Weights of a small image flow-matching model.
Training: soap at rate 0.0036, 6500 steps, batches of 384.
Rows from block 10, named by matrix and row number. Rows with one number belong to one channel. Each number is 128 + 24 x the weight over its row's rms, rounded and kept within 0 to 255. All counts start at 0. Numbers have three digits each. After the name is the row's rms in percent of the matrix's.
# convs0: first 3x3 conv (model.decb.0.0.convs.0.weight, 96x192x3x3), inputs 72-79, a 3x3 kernel for each
# convs1: second 3x3 conv (model.decb.0.0.convs.1.weight, 96x96x3x3, transposed), outputs 72-79, a 3x3 kernel for each
convs0.3 095:137115102123152124149126129158126146131163136100111133142120137119125130111131151137104110145113105160123144125155143094115135146135102114154134126150121132139148165121106151102128133117124100153148137171154108160138
convs0.4 098:132133129140149145127131130056107141110118134142124080143143138121134130115123127132125134138118130107123151112130136107128128093131147128133139120146145126122113156118135124163114134126126122163144125152126099139139
convs0.5 105:096114121108121144145169089118140111115159086119175116103132143127107127131095128124148120147116122169155124178109131118184131119126106105147132127123135139129141112092092131137143119167111128148164147120132105134132
convs0.6 146:138126110145138134126117126103115138124119104126132119122126128107118117117116118124108111131112087145131091113148173117118153109158127116120153118134125130129126132119146156139133124143123152113110116144145141122135
convs0.7 146:139130120124124120111087079124079096117116088118128192147161136139155153140155135163137107140126105121119071149146128103149091107119159151174153137169155119130137127136097130131100090114152153138124153111122133119124
convs0.8 075:112129118163166106132118119123119118157134087150100113144153144149140135125144144155157187148145191146124151096159146125147126144142093134120155137148118110136137099108103108110098120167089138147150158133108136159110
convs0.9 108:120102099109153128113124118168076103106133103147087112141120158103154108126131147184102108128173163090148123131135161137151125180142144106146132105154110165146132157160128132158146110144137167159135163114138191136141
convs0.10 077:133129140165134142141127111121100126126124117159135136131115124123135123126123131117150144122144153100136117168159161145134138094134136133164113146176141140169142087116152123129100138117123149143086127148141129137122
convs0.11 127:141126114135116128135108116140098199133109121161124114121140132137142118128138112143183203130205185115166140102131162106106143112090138130117101142123109139125098099116136141111142131127128164106158154132138156167146
convs0.12 117:146146152129102120102086107136078095160130119155117110127166126138140148143129113158089122087092092138124115103124145138139108144174122122126140140138127118125106127097151105102151121113133106109155108139145116154092
convs0.13 087:135102129098135129132135125147154067129118127146104106147134117107128138096117109128139151138140121114155115151092103131114126144121089141118133122118122106126144143131146132124120126104142093128141155087127137137122
convs0.14 098:124105127139144130154149159140136122102123107116129121125118125140099135148145130126132125135130142111122112129147178121132111118114119113116117100096104148124114137128157116111143138101132168125119176145116140125136
convs0.15 121:117114122142155130116148149134123087142112110134095216159153138121139155094122142165096148109164166145128120122123140127130102129092088138154160132163179130145198132115122093097128115110130128130131128096111139096099
convs0.16 088:111127139105121109111127096129137133129134120116124114126139151138142149123124128126134154118144167113128146150128140108161138119139110093106112122136118148120114151153177145130149145144157120107119111120114128150155
convs0.17 115:141130129161157159148152139144145098100093113116095093123097077118106073138110084145088091121116078118134060109092173129092129113152120116144118146118127123120107164124162129132131113145134109109127134095132095141131
convs0.18 094:152113131145128129109125166169184177127173177124129163122107124152082137130127112177159131105139111110102125165147100114150130108142169123104129142152127127115116128109137124150130121124125197134162105088142109114129
convs0.19 090:130163145102119140111135101138154138152144121114111127143137096132126122156129117119114120114112154139148114127094139104123168137106157144116136129163177098100131147146116101118144132134131115112136137124130138128147
convs0.20 110:140131138118152139133111123130128131142136172169163113126116135131105095138167130107120177121119077129138120196143127103105115077137238165130110108131120133114138129128138146129138126124109091130159159144145121132094
convs0.21 105:114152145136142129158151120127173117119148121130121124133155105131098156123111118175145155141138140151090151101174143138129129133127141125137134140150108099148107137138122088127113168136117114131127141104120116143144
convs0.22 077:122125151111138121057123138147164105159177086176147124114124141104086102144106075132093117095121093120118118137128132127086106142118089128123101129111118144101122116151140120120116085133095149153145132171155145137114
convs0.23 117:139140125141103126130121143165158255104019107090083074138142148143130114109136109060132103102151132078112133085237175121220195110115137144148115123117112110108121124132127137118133162102155119112141113113128158148148
convs0.24 105:118127105128112106133118134191153111128107100110121094103117134120116131130123119129153163114129164138113152081114134120118086148126093143095105123141126139148128115146121127143134128120110105115135139109161150121133
convs0.25 103:123121127133114146152145087126100120107137114146107084170113165160154097104137161137127079179102129167129124099117148128120115117140150141123122101130088105138161150125132123157156148154126145127154170146157161124112
convs0.26 111:139095112130118104103078090169129112095121112111107116176132087137144115168098123158136149106109156136134130151120155130107106087148106164147126127154138110126126094138096142105117162095098123136147124111116090109076
convs0.27 098:122134127130140117112134118117128117101123114110114113131124124121129122121120142132130119112118122126107144114105129140098114114102121138128129157136129138122125138140119109125128097109102113139142129125123127108086
convs0.28 093:131129133121136135131128126118122136126115120115112114139130123132124130138133119125133140122136146139128140127126128120114120116118117121129131129139118131121131127153148127165145134122138130139132119122138138141136
convs0.29 085:154119152121137141088133109120132116103108165120103096131160105119118118115130155143160147107164113125122125130165100107070154127127136175122144109114113111169137121134161132172114131133129168145140109075103118157172
convs0.30 088:146147156170139138133128138111147106079127114098083097128130119143137131133133145109080113119106091102103072098081168085152133066129119144131123127137136122144136147138130144151125130182137139143146138147177115136119
convs0.31 079:098133138137088103096100137096126151120122126135102143149134122134123114117139112154129129138123131150137117157124115128129122091087132134121134129115126139127134058071067061063046076080089111090078125108099119059100
convs0.32 088:133142132119126121126130128133126125101111142118124133115134123118117135124127135095096109105124115120120126127115135130131136126148116129137143127131141134135140149174157167189155143162157124134143126143143123127116
convs0.33 073:120158117117130121141143132111116097161135093101108078133108147121121111117124130106139162118138124140124131103133138122095091132146105132154123094147125148126121090084081091074062108118102135109104120063092080096094
convs0.34 072:113117140135106106123129125117137123112141117119091127109122130135141134137119113135099112127148128131139114096132116132118103101140098123139124122143138121117129118087101104082077102073073125119121101108130098100105
convs0.35 079:126119115098116129112127138103095156119106148095160125161138156106128126133105118136117102126102106161166170130152171092118136075133173137108124121126132131103121073099107105097102121106113136168100110134130111127116
convs0.36 097:109123116120096122138128120133110098136118131126092121121132127115119139107103128174175161143160172156161178084104164114115134129122116127134111105088114124103121138132102131135089140149116125128126141139134131119146
convs0.37 134:142130131156143126142152134100085116150145123125125109115130145091128100112118136099145118120130086093132114105173123103113121143136107142112110137109115143128145130131121132104098131129140138106119128124118129120131
convs0.38 099:124118130131144135137107116110122113161130105116182123137110119139133127141107134132157133131142140124158154093080107114110103131133114128123119127135123108110136096140138113177105175103144154144121154158128114112123
convs0.39 118:144148145115150137129105134137154139149148133109124124138140116120133147115123125128096107127148137147143130113094131086130124089115096141127120112115110104124085158089113104090108091132140123152163080127143133109136
convs0.40 071:138153123156132149121131150156111085150118052128149050138153135149139150137155117153144160169130164141163162123117063091100115156128147140149111134125140131136107100130163130157127119139130153159142109146149154133132
convs0.41 089:160138115153151133098148094092151255151148188102126140151112151134091122100146115124157099119112127129132141123159089106158174137159135111153146139173135091114137119125163111094133123102118109104114103146084133099090
convs0.42 100:116129117116135126124124114105100133132140091120126125140125134133150138133153118155107155124116141134105137143118111086139117122125143130111129132130125119159124154143147133125117119135141120117126152119122146155148
convs0.43 134:128142125136137143132135138127125136122105104122103065128128140151133136129121129123136127101116145090142121151157145101162117106157116127123134130133133141136129111134121123132116125134145143112155112135132120152132
convs0.44 098:121090136155129107148153137177196172103179108147129100133133160100114145121133132113121170108129140058114145091110087135166095154143079099107102128120113148134115114129113112100122118110127109152139128100125144081150
convs0.45 102:145154129126140133109123126136111162094125137074128149152155151141158136107124133102128105162161163187184132122161157123121176122111141178139122113139135102114146137122147162178183154125132135123149141140132125117123
convs0.46 082:102112079100107110162140147115109141173133135141137151118114123121120134170078093143150143137137120174132138164126107178117138129142132136122124131096126152102136134143148108148138101122122156116121142127129088102114
convs0.47 117:134156122102130114115121140154088106154108088142139167142168179143158141134130127122136114108132133116114114170147121113117108109109091120132119139125122149122151114161126132103076140126117109156111138081123113126127
convs0.48 075:121149136118129158128138138143180105124123126158154139131139140132132099160149135147168115143145108134111103109138110142122144116168130150128125144148138155148140137116134146121149123138113137146121162142135152133127
convs0.49 072:131124130156168110142135126106126146111096107071126105148146127119125112119126126124134123150155135172156106107104145088160148122128133141167118125140122143141159110119136130111113120096077109074109106122117107111104
convs0.50 076:134134143118130138122129121132120114115145136134143100148134109129129134151120135158150109155138111138140096101165136131134174133120155151157144149117140119111150125137136145145169138133156136128167150121126122164115
convs0.51 072:136133123099118117127112141107097124120134145136149152111119131133123127168121113131124114118111118071112107138124111150118122144149131150140119134116123124104096136142124124155105132115132143136117119138092128126131
convs0.52 088:129124096132161117112117117132129137123110108098155141157150140150138089118112118118139087143153166134159131123095122170129171139119136118126105193112120125118141111140123094103133122110124119092123140077140141180096
convs0.53 134:136125122124137129107143122142108100093097100143117129109108127123116106132110135115104118132101116126108141096100172110115136139114123147140121127163134126145128123109139134130142094123116102119105123133133140129149
convs0.54 113:129161134107134160103091174141178137135124099139108133136129122124162153095136166157125112091095079109123138105112138117119126134132153114140105147124112129139151080099137106091088147101124134103099125127117159140114
convs0.55 075:139127126143143128141150132088129099118155105106141078129130154161124142112123110203128122086134146105121137104087099128071117142149105157110145112120117138150135130102141114064116139100158119105123098130174097172152
convs0.56 094:147127154131143105113117094086070100158121150126090120156117144101096153151139144081131083161082157142163126154084116144066147143196072133096124132153141117148153138135095092137121140123153119133145127147132143085128
convs0.57 075:124104129128099101127110108123121118100131117129111128126131113102121121126112142144131119165137139151140109119101123116127111121107129124117119113118099116106116117113116122104144136126130107132111135153151140148134
convs0.58 082:118112118119108118186161109129116111132119117113127137153141112111115145104123133111164214140148131127127123120116145139156100139148156133129139125141128131136128091126068108111117149116151134101149132112085144135135
convs0.59 116:121139131128163120124136134101093182114151110121150104143150135145132120138130131147104070125139093159138077173161094077101124096116082117134118115117127108155111121134133119139132125126117154123117120138114084120114
convs0.60 090:107142103170136154134142128104121108137084123135135120151120146118107109153131133153099116096156141155107145165181125139131134134014130125129118126129155144113128111122155113120123129116124125128144180132088090126127
convs0.61 128:118123125127134141128128135134118118135127112147134139137147132138143147134117134113111104124128132112119119140131103121108104144105129139155130140136126135136142140131110126136121117115124106128119121123116138125122
convs0.62 102:130125137115130120140135126132142128085089096135133145130117124134120141128116131147124115139148119132149120116131133153097129136127096138137135142126126129131120107119119124101080113106110117151106113132129118136135
convs0.63 120:142141145120142124130115121109127118132112130142102136131131128128121115124114109143118086132123125127143119134129135140122132088162112114138142124129131118130123128135099152166136085104144127099141119114116145134105
convs0.64 096:142109152125136162131141146132135112134130120112122116141141150155122120114130125128112119118104123141103136133158126148123140138136134123132134155127135141128121173135087139142118131099118137147151125150131122132120
convs0.65 073:128113115132110117116125122126133117103123107115116117130129128144137124142139126144131133156133134128138141121139135106122129127114126132123126127107131126110126118143130143157134120119131145131130118126124125140134
convs0.66 083:125131132108144128134110131122166102132160129097122131139116115114163140127111106145138125134148166136136135158148177139160128117138088106131129092112125133147151120090135107137112115137119173096123118120139127106104
convs0.67 104:148106114123136179131117121107174040037139169209202132173116155131139117131145138091153140122161145118102137122071119175115115143194083125130146127126147134143143131120109129121137119132154109138125115121091110173128
convs0.68 088:137178155149152125123148127136087110105127142123142131144119100124160132130157146128112118137143144130139157168089150111120096112141115137111146141123121123140165104115087128135117118137117139117100149111107115097149
convs0.69 144:137134124141144121145137097121100118126123099057132137133110118154123133133116124127119126167137093173119126137148146102131126166100102120133140130126139143135108140131117123142134132129151136149101132140135099090122
convs0.70 108:106125141159152129165157147116142140124117100100078109099120114143104112123123117114142141122130169136157119163153160123151132171120118141108128125119110094102093133117146139124150129123144063104106127123124131174145
convs0.71 144:107127141115116132125114115100160139119135110138134130125102114118111146115113151109135103131167116145124123151153146135152152126094134146108133141121149135136121128103115112116121096136115114138129150124095156130113
convs0.72 086:125136096141123117142113101115118134135174118089148119132119107116107148122118128111118124126090140114108159130161132111134122141140150140126144141133151122120128176163152198155187152157163155123168162146130152178150
convs0.73 088:156069128113104094125145126130087096101097103121127107115107109098110130147152144126109130152127133144107143107107116099101091151138122104111138095121141184139156119139127112138147121106144119165120138120121104133100
convs0.74 079:133133144125118141118109123139144140102116127104106102122133135131140132129149132122138149116139120100129117124140162125113141121113137119146128125144134119127125131125159123147147098128133109123107126134128106141119
convs0.75 096:127121137124120106076097099062128183098104152103113141119124108139098149129087114099101139144128152125144129136136153148122101096117107109115133137107139143132162133098132107119139139141093107135123152133145120108134
convs0.76 085:124128105126116100141104136118113149133144128075117181116106117118142104102146156119147148109122145102100144122093154136098126089095187123130124122132129146157121069125090109083158129134140195120147148150086147135081
convs0.77 104:102127112133088123091113140110139123153102126139115175148122130111147105135111111078121156074129125134086157111063113115145120140131098123114125141119164148125126150121146155137137137146166135125129161141145150128109
convs0.78 091:166131105130106120150109110104094135086103153108128138120120099114135120136169138114132105131115075141135093122138127105117147130133159118129116121153141129135126145104120128141136121101119103110111123117098095078118
convs0.79 109:115113136117133107120131127099118101093134102146129107159142126137126138153141120116086132133092105123147087156107136086153146119150095095106110125161101134147129135100100130125110156133136089145150153109142123171127
convs0.80 078:136136141129121119150108117117086111125098102105056085100119139096141096130155121108108133116092116140138119120121084132109113071127113124125130115137137142112111104127115074095114099112112121111140116141116147134133
convs0.81 106:119118130134115106139131130119122123131121141122130120134122108135134131129149149118135127130110137136126132108117139098125125128122119129123135113141143126132139134181146128154142136104115127126141148130140129149140
convs0.82 084:150152130146142120149147138121103085135125106099113087134130136112136121110117148157134119136111107114109135100117145128116143123135126119141121120101119121120110143143133146122137152140087130129137149144131127090166
convs0.83 089:092147140101117135138143081127126126077096128110140143155165133134133145109113121135112143124168156162182132128089143124110175110117202144157113131155129156122109116118129123087093108106118118147143149140106155136128
convs0.84 086:132136132146143140131101116110147132124135110117139114128141138147086123123141120117117126145132140138130141121091139115091117149118119132134112120133114106122114136147164126117110120114126099124153136121151148138121
convs0.85 082:141132162130096114090118141149145155128159145151166141132108135130117104135130128114166128081106126082083100120101153177112112129113154156131120149122115109119120137127116125128160140119114108114117119114154144102145
convs0.86 102:117126143114124103114112105137143205120095163122154142125123153111109121133113127096142166146145126145135105119124127115115139095129130129138119132117094158131101134132153149096115124129111157144137126128139129133105
convs0.87 095:127116097115114151162136127170135121143149099132144038073132122130151138129129113160121089170153182141133165139133074155102091108113114109125147095105144153136135154146107112098134105126156135140137138092145151126131
convs0.88 083:137146143120136111138120125124080189096105127099099126163142102124123150124112126128114144151133152178157152154106114112170128107152118166142140142138151123132149120124123122102157130108133140124144119148122138117109
convs0.89 106:133133113113134155110113114144133108150129093134158093122155136136111126159132101131123123130130132111106138144125105105101139108139119128116139130111127146142125112098112128120134111125125126088172102089118099101145
convs0.90 084:161143146129127124140132118122133163075092154096127137149126123127110137130141138121141134113115138105104104112141131169170140121141131144137154099121136133103126110130147116137140136134121140127140133176160115153132
convs1.3 091:098101148140072123099083144104097149103170124101121100133117081144122126153140121142106125112105084110089112113113145118119140102121103145130133122091140067087195107116139150146166110102113158116144140140131119128110
convs1.4 104:137135127119096139105065123120144125137080134124156134135124110130195094132126139135108157150154089111130101155187166163106150108088129119136150122121156118104154127156120115079157107029148114131121123113163128113133
convs1.5 092:144111110088131076111102143142134116143151116112126130084102159116151141098137154150140147129152140137140137129156124160171116107091148129161130150200170156149134135110107097116113129099103124159161096121147140101128
convs1.6 142:136132111131102123116132129144159116134181123128117143120099131127089187130137099140126143115124142130146130111132117123153094129181114126101125109064146125145136140129124137127117122133129127142107139209079143166094
convs1.7 141:110106154123106184119162131118137137090138133122163126129122123149048140125109130157119117133134127131125135133113118121132142122121155144154133137148128146162109105137143101158149106168140143155117145150104102084116
convs1.8 077:135136145108226170136084144123142141157167170165137186130131116112095084102121129144117115144099118118117104123152135129129114123112116098149135155119120123108082129114162108222179124142135113122144153134135142151113
convs1.9 095:152126116099121129108122128143112116138104102128096096137127155115121115155122136128184102086215158144132117128125089126121151093105109132127102179164108155072099111153121115097120115121163092118132122155134125170142
convs1.10 078:149172138169160163157160162115139114185148095120132134135097105109137093118097114138129138127209120137121134104110128138138133141114132112138139168134128121140098138208142165057184127169163135144117159116120136138141
convs1.11 121:138147132116130134122130138132126105136094138126149161105090117096136093097124151090060127168113064156129051144121133136127124151150105125123168149109138134193144126133119142130152146164149158128138160138140105147148
convs1.12 119:144193129170109121157105110155123115157108111133124117118135139111147123107137157124072106116087144103113132124174125151134103163114130131115082151114145143154102177123126144128124135166130138123110144110122139090123
convs1.13 080:140170143152136123105142123112161128117150108142125124131168140126192138117120127140095110141191168125106150146130119128137076112058102153110122093181136138139128096124141085129149098112120117103149095115115126124106
convs1.14 100:136107107138154085107138113135155137128097148153156159143113127119108125145121145128072097162153070141100115150133157138134157127088137114152127091196127156133082119107138146132150135151120119131141132144109106090099
convs1.15 112:128131127114109144105165180125131129112101169135161119134119142097133086120121118150133092126113083118085112127150158120109117099109151122139110130121100117090092126118141123115147148160135143129120137146096136134129
convs1.16 091:137120123134083140130160123138103137121155124109104115119111126116158135134128156168174140145156114134140128106129130128147146114146125123117140124089208118149151131118123122067112130109127136129122127116125108141129
convs1.17 114:111147131132165134091143142127109112089187128093147137114134117128122111135107128109126129110130097144111114147142116156161116112147146179174155141135173165167137122114124110150119110134108118117144166103142175124140
convs1.18 082:163140127127154113125140123131103116110199127131137108145095141102078148123117139132164141128163122117146170131161129147123136134117131100117189127128130137171159111116129105139114129110101129142113134118134115140124
convs1.19 084:106136117108088090157124141129142141119140110135143126125163154146094135134106097094121154113167108145132131137161121119126132165144112152111068126141113119094098127152133135112140157134101130128145114106098136104102
convs1.20 090:129129108088105124137098145132169130131122133144103142127110123159090120118132125157138114125145165176116156123142121161116120129116133106101113126130168108138115123135143131100109154141139131139147129130119151109152
convs1.21 105:125155107139158095135141096126162125132142106119125128172123125135161150118164110100111136100103149142088129120133121137128090161133046117111123112114162129137158138122142104137147124105112134146127137081156143090115
convs1.22 067:169156133159136110090119122123123125088119113102121131084094120110151171130134167120150176164122182152133154117121117137140171147110102125166141127168127169100106155182108110119161103149098129115097125158095084097104
convs1.23 118:104118119131110112134102123110149146112090157112111142148145067091095103105095126114057128111151073046077102127114116122149145103124125075122081143178156084100161117118143111127131151150125149136127145162128142129122
convs1.24 100:104156139126188127111121143115149128137131147118169131108095111143162121138137131128105130099129129134132139157166161165104134122083118118129149158150123122124112117174114142188148105128121133130100135101143110076088
convs1.25 093:124142115110142121119123135098088127054075101101100104144085190129123110149128117134114143106098068147068155117160118160147108109117087131142117156131129111135084089133143078150162106151109130111143149142159137169194
convs1.26 113:152094157134135128134097124114113134147130136134112127170143116116136125146159154105094113134111133144100164114124127139208122122045098117136111132128120099163160121120127134140143149133114143114107106118096146127123
convs1.27 124:135111135140087115130130122129136120131138115126128132107097144132187145111159114142100139133073118141117147115113129127210151139142125140112124171163103138122128123106080135139129124118103117140117125114125154105132
convs1.28 106:136134130116128103131095129134121139082182102126107116162173118097064211167169144114117120135113106150113117127114131105129094144136100137131129131168103105168123128166115105041160122096126125106118144053156139118115
convs1.29 059:125136158117135129141143141076105123118113131115142145167104121156142122145137109143098141109067123125142136132141147151134147123094130118127139137143080175116112069170122074117087087102107107145126130152127143140133
convs1.30 109:132138116129089136103126151131127136123152149126135150148139099159200129135136137105141132136182170126127127123138116122111154122122119124128133145142165134120114151141158149231123148134112129094123124190153128153145
convs1.31 070:110121115123096119093128120109169128161097169129140112164143126151134184155129115130133130169150178165137118115130103130111122091130118139104122183137151127168111140093125132121141135182181104134152129202119120151101
convs1.32 101:130119148112191106127132135141145138141184117133130116145160127116044111117110118107138130156129115112124138109095121113226101130157128112075155126115140134135128131106136138107118137166138118108143102178148139154119
convs1.33 068:098105101138109144151121113112103110132128145117127121092100147132140079110097132160112135113151096118151125144129138115124148119129106123154099153133152108110109145183090131174126136155126132140161125146119121179128
convs1.34 097:142122112137137142138154119089104118101146140116141120140134150137110095125166144127126114166116146151148155111143116117119130101149128156165128141188156138148139108116089116192114117126091124090124103118127137116121
convs1.35 069:099139106089157117109103105123128133122085110137128108150135099051238185154075111133106120129112130161095118098140116178091136117172114108129109124159133147135128120115115148082141117203121100159151128184133130141127
convs1.36 104:114159116155255105113132148116131132141114105118143124141100127096255122110157118114097133115042145138127147152108130119067107106077124129124113096137067102064100144155131105137186147141138132141141145165149116161121
convs1.37 137:121123120121117119109132102128097115143115149121151136132135132160132123099143123148154142100081121144146105114118138169121168105111120138126127109146145092115132129122122131161108133125125123108111118094124136191132
convs1.38 089:148105143132085143165124120144116124128135167133151139108091120110079127186140129124160169123106110121124135118127119101164130136133128105120132114070160120143156148138152147089115142133132108136156120185198100129127
convs1.39 120:139158124123130143142161117130146152146154156126123122122152128088164095113119110106110105106097100144140130113104134125063081121167128126109120111118095126135154126124132123136148133120130121136160121106149146130160
convs1.40 067:142148139187126164138147115137128173155137139109164118105114107085109135100078107114136127135129139116139150102109109125148123123112126126068113104144110102161129143156130201103159149120149153136155137187102128154135
convs1.41 087:144150087146142114124074111128179119138141117128113139152114143133123140137179141153117102138123105138138143120137110131185099082117093151091191105126146113133181131154133153105139153119127090130150146129142107140124
convs1.42 109:131115139126136094130125106136098114117153127149130132127134128153174121132150137107134132121085112122127153098105149146207176134146135143102144142105116125142135148119112144154159138124129151160144122133149115142145
convs1.43 125:125111113103109159131149127104120132128099116140136129124148113123059134146155121142160139144168129126120137119132109105113108138170135134107115129102149126084132114100135115111150165178128120139113107119123140151116
convs1.44 093:108115122142151143129111117128110110102112127097118127112108101155129133174172158090090076094074084121134131135128112143123115137133120119131117142102101170095108138106124140149108130126118132125154129150165136143135
convs1.45 122:105090121122135146136152126113140145159131141151144112144083124066078049101098127119139130123000079129128133118112132138159136142169130114117095167127085113059096134095088167184116142132131136148112132119126108105104
convs1.46 071:115095095096104118125109132121127121105079120122120110132192110108185150120130092115113105142201152151121117095140120107168109103107107125110126096202154126172106127091131115090105116092121108106120089119103121062114
convs1.47 132:116150143126129150139108129118142146106138139104143128134120136173050129132118119114123128131158108144137127105144113124112177131072140135097107170118061148164114130131137125150113118137135146111126152141075116146132
convs1.48 081:099122125131169138147130139113080117125185140120165114140170133155165111129107140112102134139121111127132158139102124132215110105118133118117141107097150136130098120112128126153105107110139124097135156101136136135147
convs1.49 071:116122107112194137080182118142147120082170129097132151093128113162060122139076132118101127123163143150168121136098159117175151123132135095193148140150138134114153092136113113131098138161130105117162147154117125139153
convs1.50 080:111131119109054143107121155137101127127159116109155155140146099121185062157113141101100109176106079139130122136097153140132075141115121141109097149100058145145144102162141051103199078083127093113101152145160109126101
convs1.51 073:161094131110125092138152123112127141110076139148136141145112144114127114163081079120116148132160126161135142169138139144123101146132106128108143100084146112111131149093161150138152125163109143125102127159133127101149
convs1.52 055:136116132143103131141142144140106128135139108118114139135200148168156125165153169126153118103150070130131154124123143137126118146175174114132111146088139129161120146088114149118116159119126129113109093103137109127106
convs1.53 140:104134132137113141109103138140121137148172125118137117117145128123043127138093143152142129154124141142137141140128117129111131113097157122133114145092111132150131121125140094148129093103141122096111124172118127133113
convs1.54 118:125094107114149158141145141136116122135113157123149129118135078132112133144139123104046129087163181132165114127116075116107145113194151103149182161165109152116129123110119117132107158116108170161136131107122140122143
convs1.55 063:095128117123101098137139132141128125138149141134140105089126177147120169156150125139103138114118149123078163136109113079146107096151078159104144128115150145127118136118167108102116155167158144099103097125088097166126
convs1.56 062:134138140122108136155126119134127135125135127123124153123122141128128126158115068127111126082120160171115116092171124145153127145155111118105130124170165119120093123129117113128123129137129130119136123134160128137133
convs1.57 090:118106159076141149142104132134124111146177109134071131114086162139000158135121122129136113098131128140118143123118144130120117154112137151140119109139164123131110155080111158076113082104108136125147162071115110175136
convs1.58 082:114095139108141127120166136116115122100118114097115115165104100201124089120123134152122152100106083115123123127133138123164138161163143133088104132128099139123132099122136111170111123158136107129121115146141133158120
convs1.59 112:125115129110148132115137135133148134122135122118136135106129064108127125120137128169139185131104182159167170097099095116149120142124131127150130115130182151123108131148129142172135113139131122138108126178115098102145
convs1.60 053:127079137136075116136121154131145121159138109096134147107155110091150125149119128159154126157147132133138141129151124123159144105161142120141117112153133132111107128092101177089139138146162131097086144108141125133150
convs1.61 124:125117136129168167140191118125129134133125127145099118129084111103170105111159120141134124135103162142128140128110110114142107122138117133123114131079115110076127124141135159146138155182119123138128113144118123097132
convs1.62 112:128121144132157119136122146137150124088083140127152125122139137139171119120137146130099144128189119121118129149170136173058099117105117115135137145213119134114134110127111132135135126120114125115124151152110118086125
convs1.63 124:122164145111150141125111136132152121106188137128158134094122138117159185121133150132087137149089126128119118136145130131125109136152113122123117155130143131117118124147124122064121126099102162122123192100132144181119
convs1.64 100:100162106151118128140106105123122134155157126133132130129153114122118173120164116120096121085124101112133143133136134118174113136131104104171127121123077123094177143149111127100134099096147148132143152130160141118141
convs1.65 090:128119138090129116125065123123130114149055157118142128138167112198000126150145167128127131123145157122130136136132126111141175122130122104118128065166156129132116158104105141166137123138125116156158139170133138130129
convs1.66 081:140076102091102150135109123123168135133196120139138121130112140124089122115115174099134102088128153125113137154129120094170061115123126146149131124085120112110126146112129127059105135123137099119148113116079170139131
convs1.67 095:132165130170137132121101141144111135113092092153100145124140148138157123139163127099130170126135162146139133132143141154091135119126129130173148119168145188132119136129139104111133101115121123156119112168129090114123
convs1.68 084:099136113184147105130151132116137121080130122120135139125155166191091130149130091131143102165154116107123150111161154094116113123123122134141161141135109141099143120111107111092114141182115108119155170123107139144131
convs1.69 134:106130117108105094126129126126098132115135122126128140138154166080129137130135115111124148118136143125113120138117104133125130131189135126135137124179143118082099109099133142047125130148121107114130151058087139157143
convs1.70 111:148114132069094147092148129106107131077138153144143123178128112151126139142127118150121131139111102141126141166112106095114168086161129125151105181116072104090109109120129114141150142146112129153119134116113116095112
convs1.71 131:151142113132150165114121140136160151147151130141140114099101132079107176105127147116093103131069089106106114111122110142130117121093133119089134100121146096154146136156142162154133149110122134123140173126139144106134
convs1.72 089:161125117129172161136110136140150120109101144105099109088110110096130169088170159149145128154144139138129147124131129087168140093118145103079140115120135127147156126111115078081110103102121123086119068085109132157144
convs1.73 079:124116098131078116116108118140155113110089117122123123089103156109116087142120125132129141106185099163177117109175099147126137110146132131114150169183142095148108104107141172090130112133161154128177173127134089141130
convs1.74 090:127151152141127113101125132145122152147149127105140133133102135165093143128157146134149137089167136131121124116117134131161118128111128159119149113085123116159140124131132094080124120128119139100123113105129136103115
convs1.75 119:128101120136153136132146122144152116135083130123117126117112106153160109115149124143152117094179123118142136131141123138122158100112125133084109093118139105158172105117125140127111136122117123106094109117147122156120
convs1.76 060:140112129108151105134128133121120119140110150116115137100111065092154124129179116171092118123175110119130129132116108112204110138148152145158127115160189155087142122103140142056114127105121088094135103122117147124130
convs1.77 107:132136108154099142143150136117108126111110132129132114113160137089101106138128130133146140143062107113115158091158141092143075167195149135184152126133145092107115130133127141145125129161115115162172131107127130139137
convs1.78 084:135131152125153119132137149119121118175144162140151137159113155146150128128144152176134152169146085148148138121136143159153063159138150147126144118130140118146099111094107111137115127116101115119104117175139131118110
convs1.79 114:138168133109144129134116106120134113128133136119117125104140147135153173121131125102117140095067154150113139134074113151137121136196111101165156096116172148071096115132123139155131100109129117130121118126131119094123
convs1.80 071:112123113125134096153068121159104123113085127125125114086153152122116166108154115095103108133136160151137182144102139145174114116132114143123108147169102120121125149170084139132151140070122150114118097165115132117106
convs1.81 117:133131125109115113123148127129139138127148111134096147136126106168109138110161120114136133147255132143139121124128125140050147132097138140135116120121157121169118128124135120092112140124130122113130132149137110107111
convs1.82 105:111116125106147096112096104145167106113101107121089127128089154107196119109138102112168127105162124135097123123128122147093122144125123122146149163062158128139120177202125116150096131072129122041149145175092103146143
convs1.83 067:150126150116189145119144099132115138129147108166139131111145089113155176140162094137090107098107140134114130135132136110128152114140157124145137116151117128132163122172109091179127159141120139159103117146128148127107
convs1.84 095:131086139141125168130145132138109144130099139145165142140163110170061098160115151138152121117189153116116116135105125113128140133140150126122097108201170112151108146088100144120066109115125143116097089113088116110094
convs1.85 083:132084131104089128119130118131094142104169149134150147117122122137035066138093089121139115096184122073090126121085141145166137147144126094077089093093115123209093125068090087090123128162148123155128118113117133134141
convs1.86 101:109156085122133089121118139117134093134138135113142143168093119061176128124108132149112145136080132141113148114146145163101127125106149125124184161154104107164145114120095192129117112149122105161100093180117147083118
convs1.87 077:150125137107134138138136119156118133123102135125131157145139128128116110159122150085214139109170140110090080157117151135081146148111134082115120124110156177125121153148101124166143128130171119135143140125109125133149
convs1.88 078:147162129136148164104155179142156109152134120113127124111128129098104135158142138133073100079118107180099133111162095131075113160142115117157099095114142096099151149116155122119148115153132098094137130121137145189156
convs1.89 110:123157137140142144131132135124121138135160135122115141131148136093175172123108107118122106130102117116133135133157122139042035116121115118149123138165085122120148121167140120108151121112113127112129131110133131133138
convs1.90 074:121091125117077137146178123138144121165094143135141135109062093071179064101128104147080123130117125118133116146122128112158120104097132153115123157119167134091113151124136176181102118124147119095129136217106135133126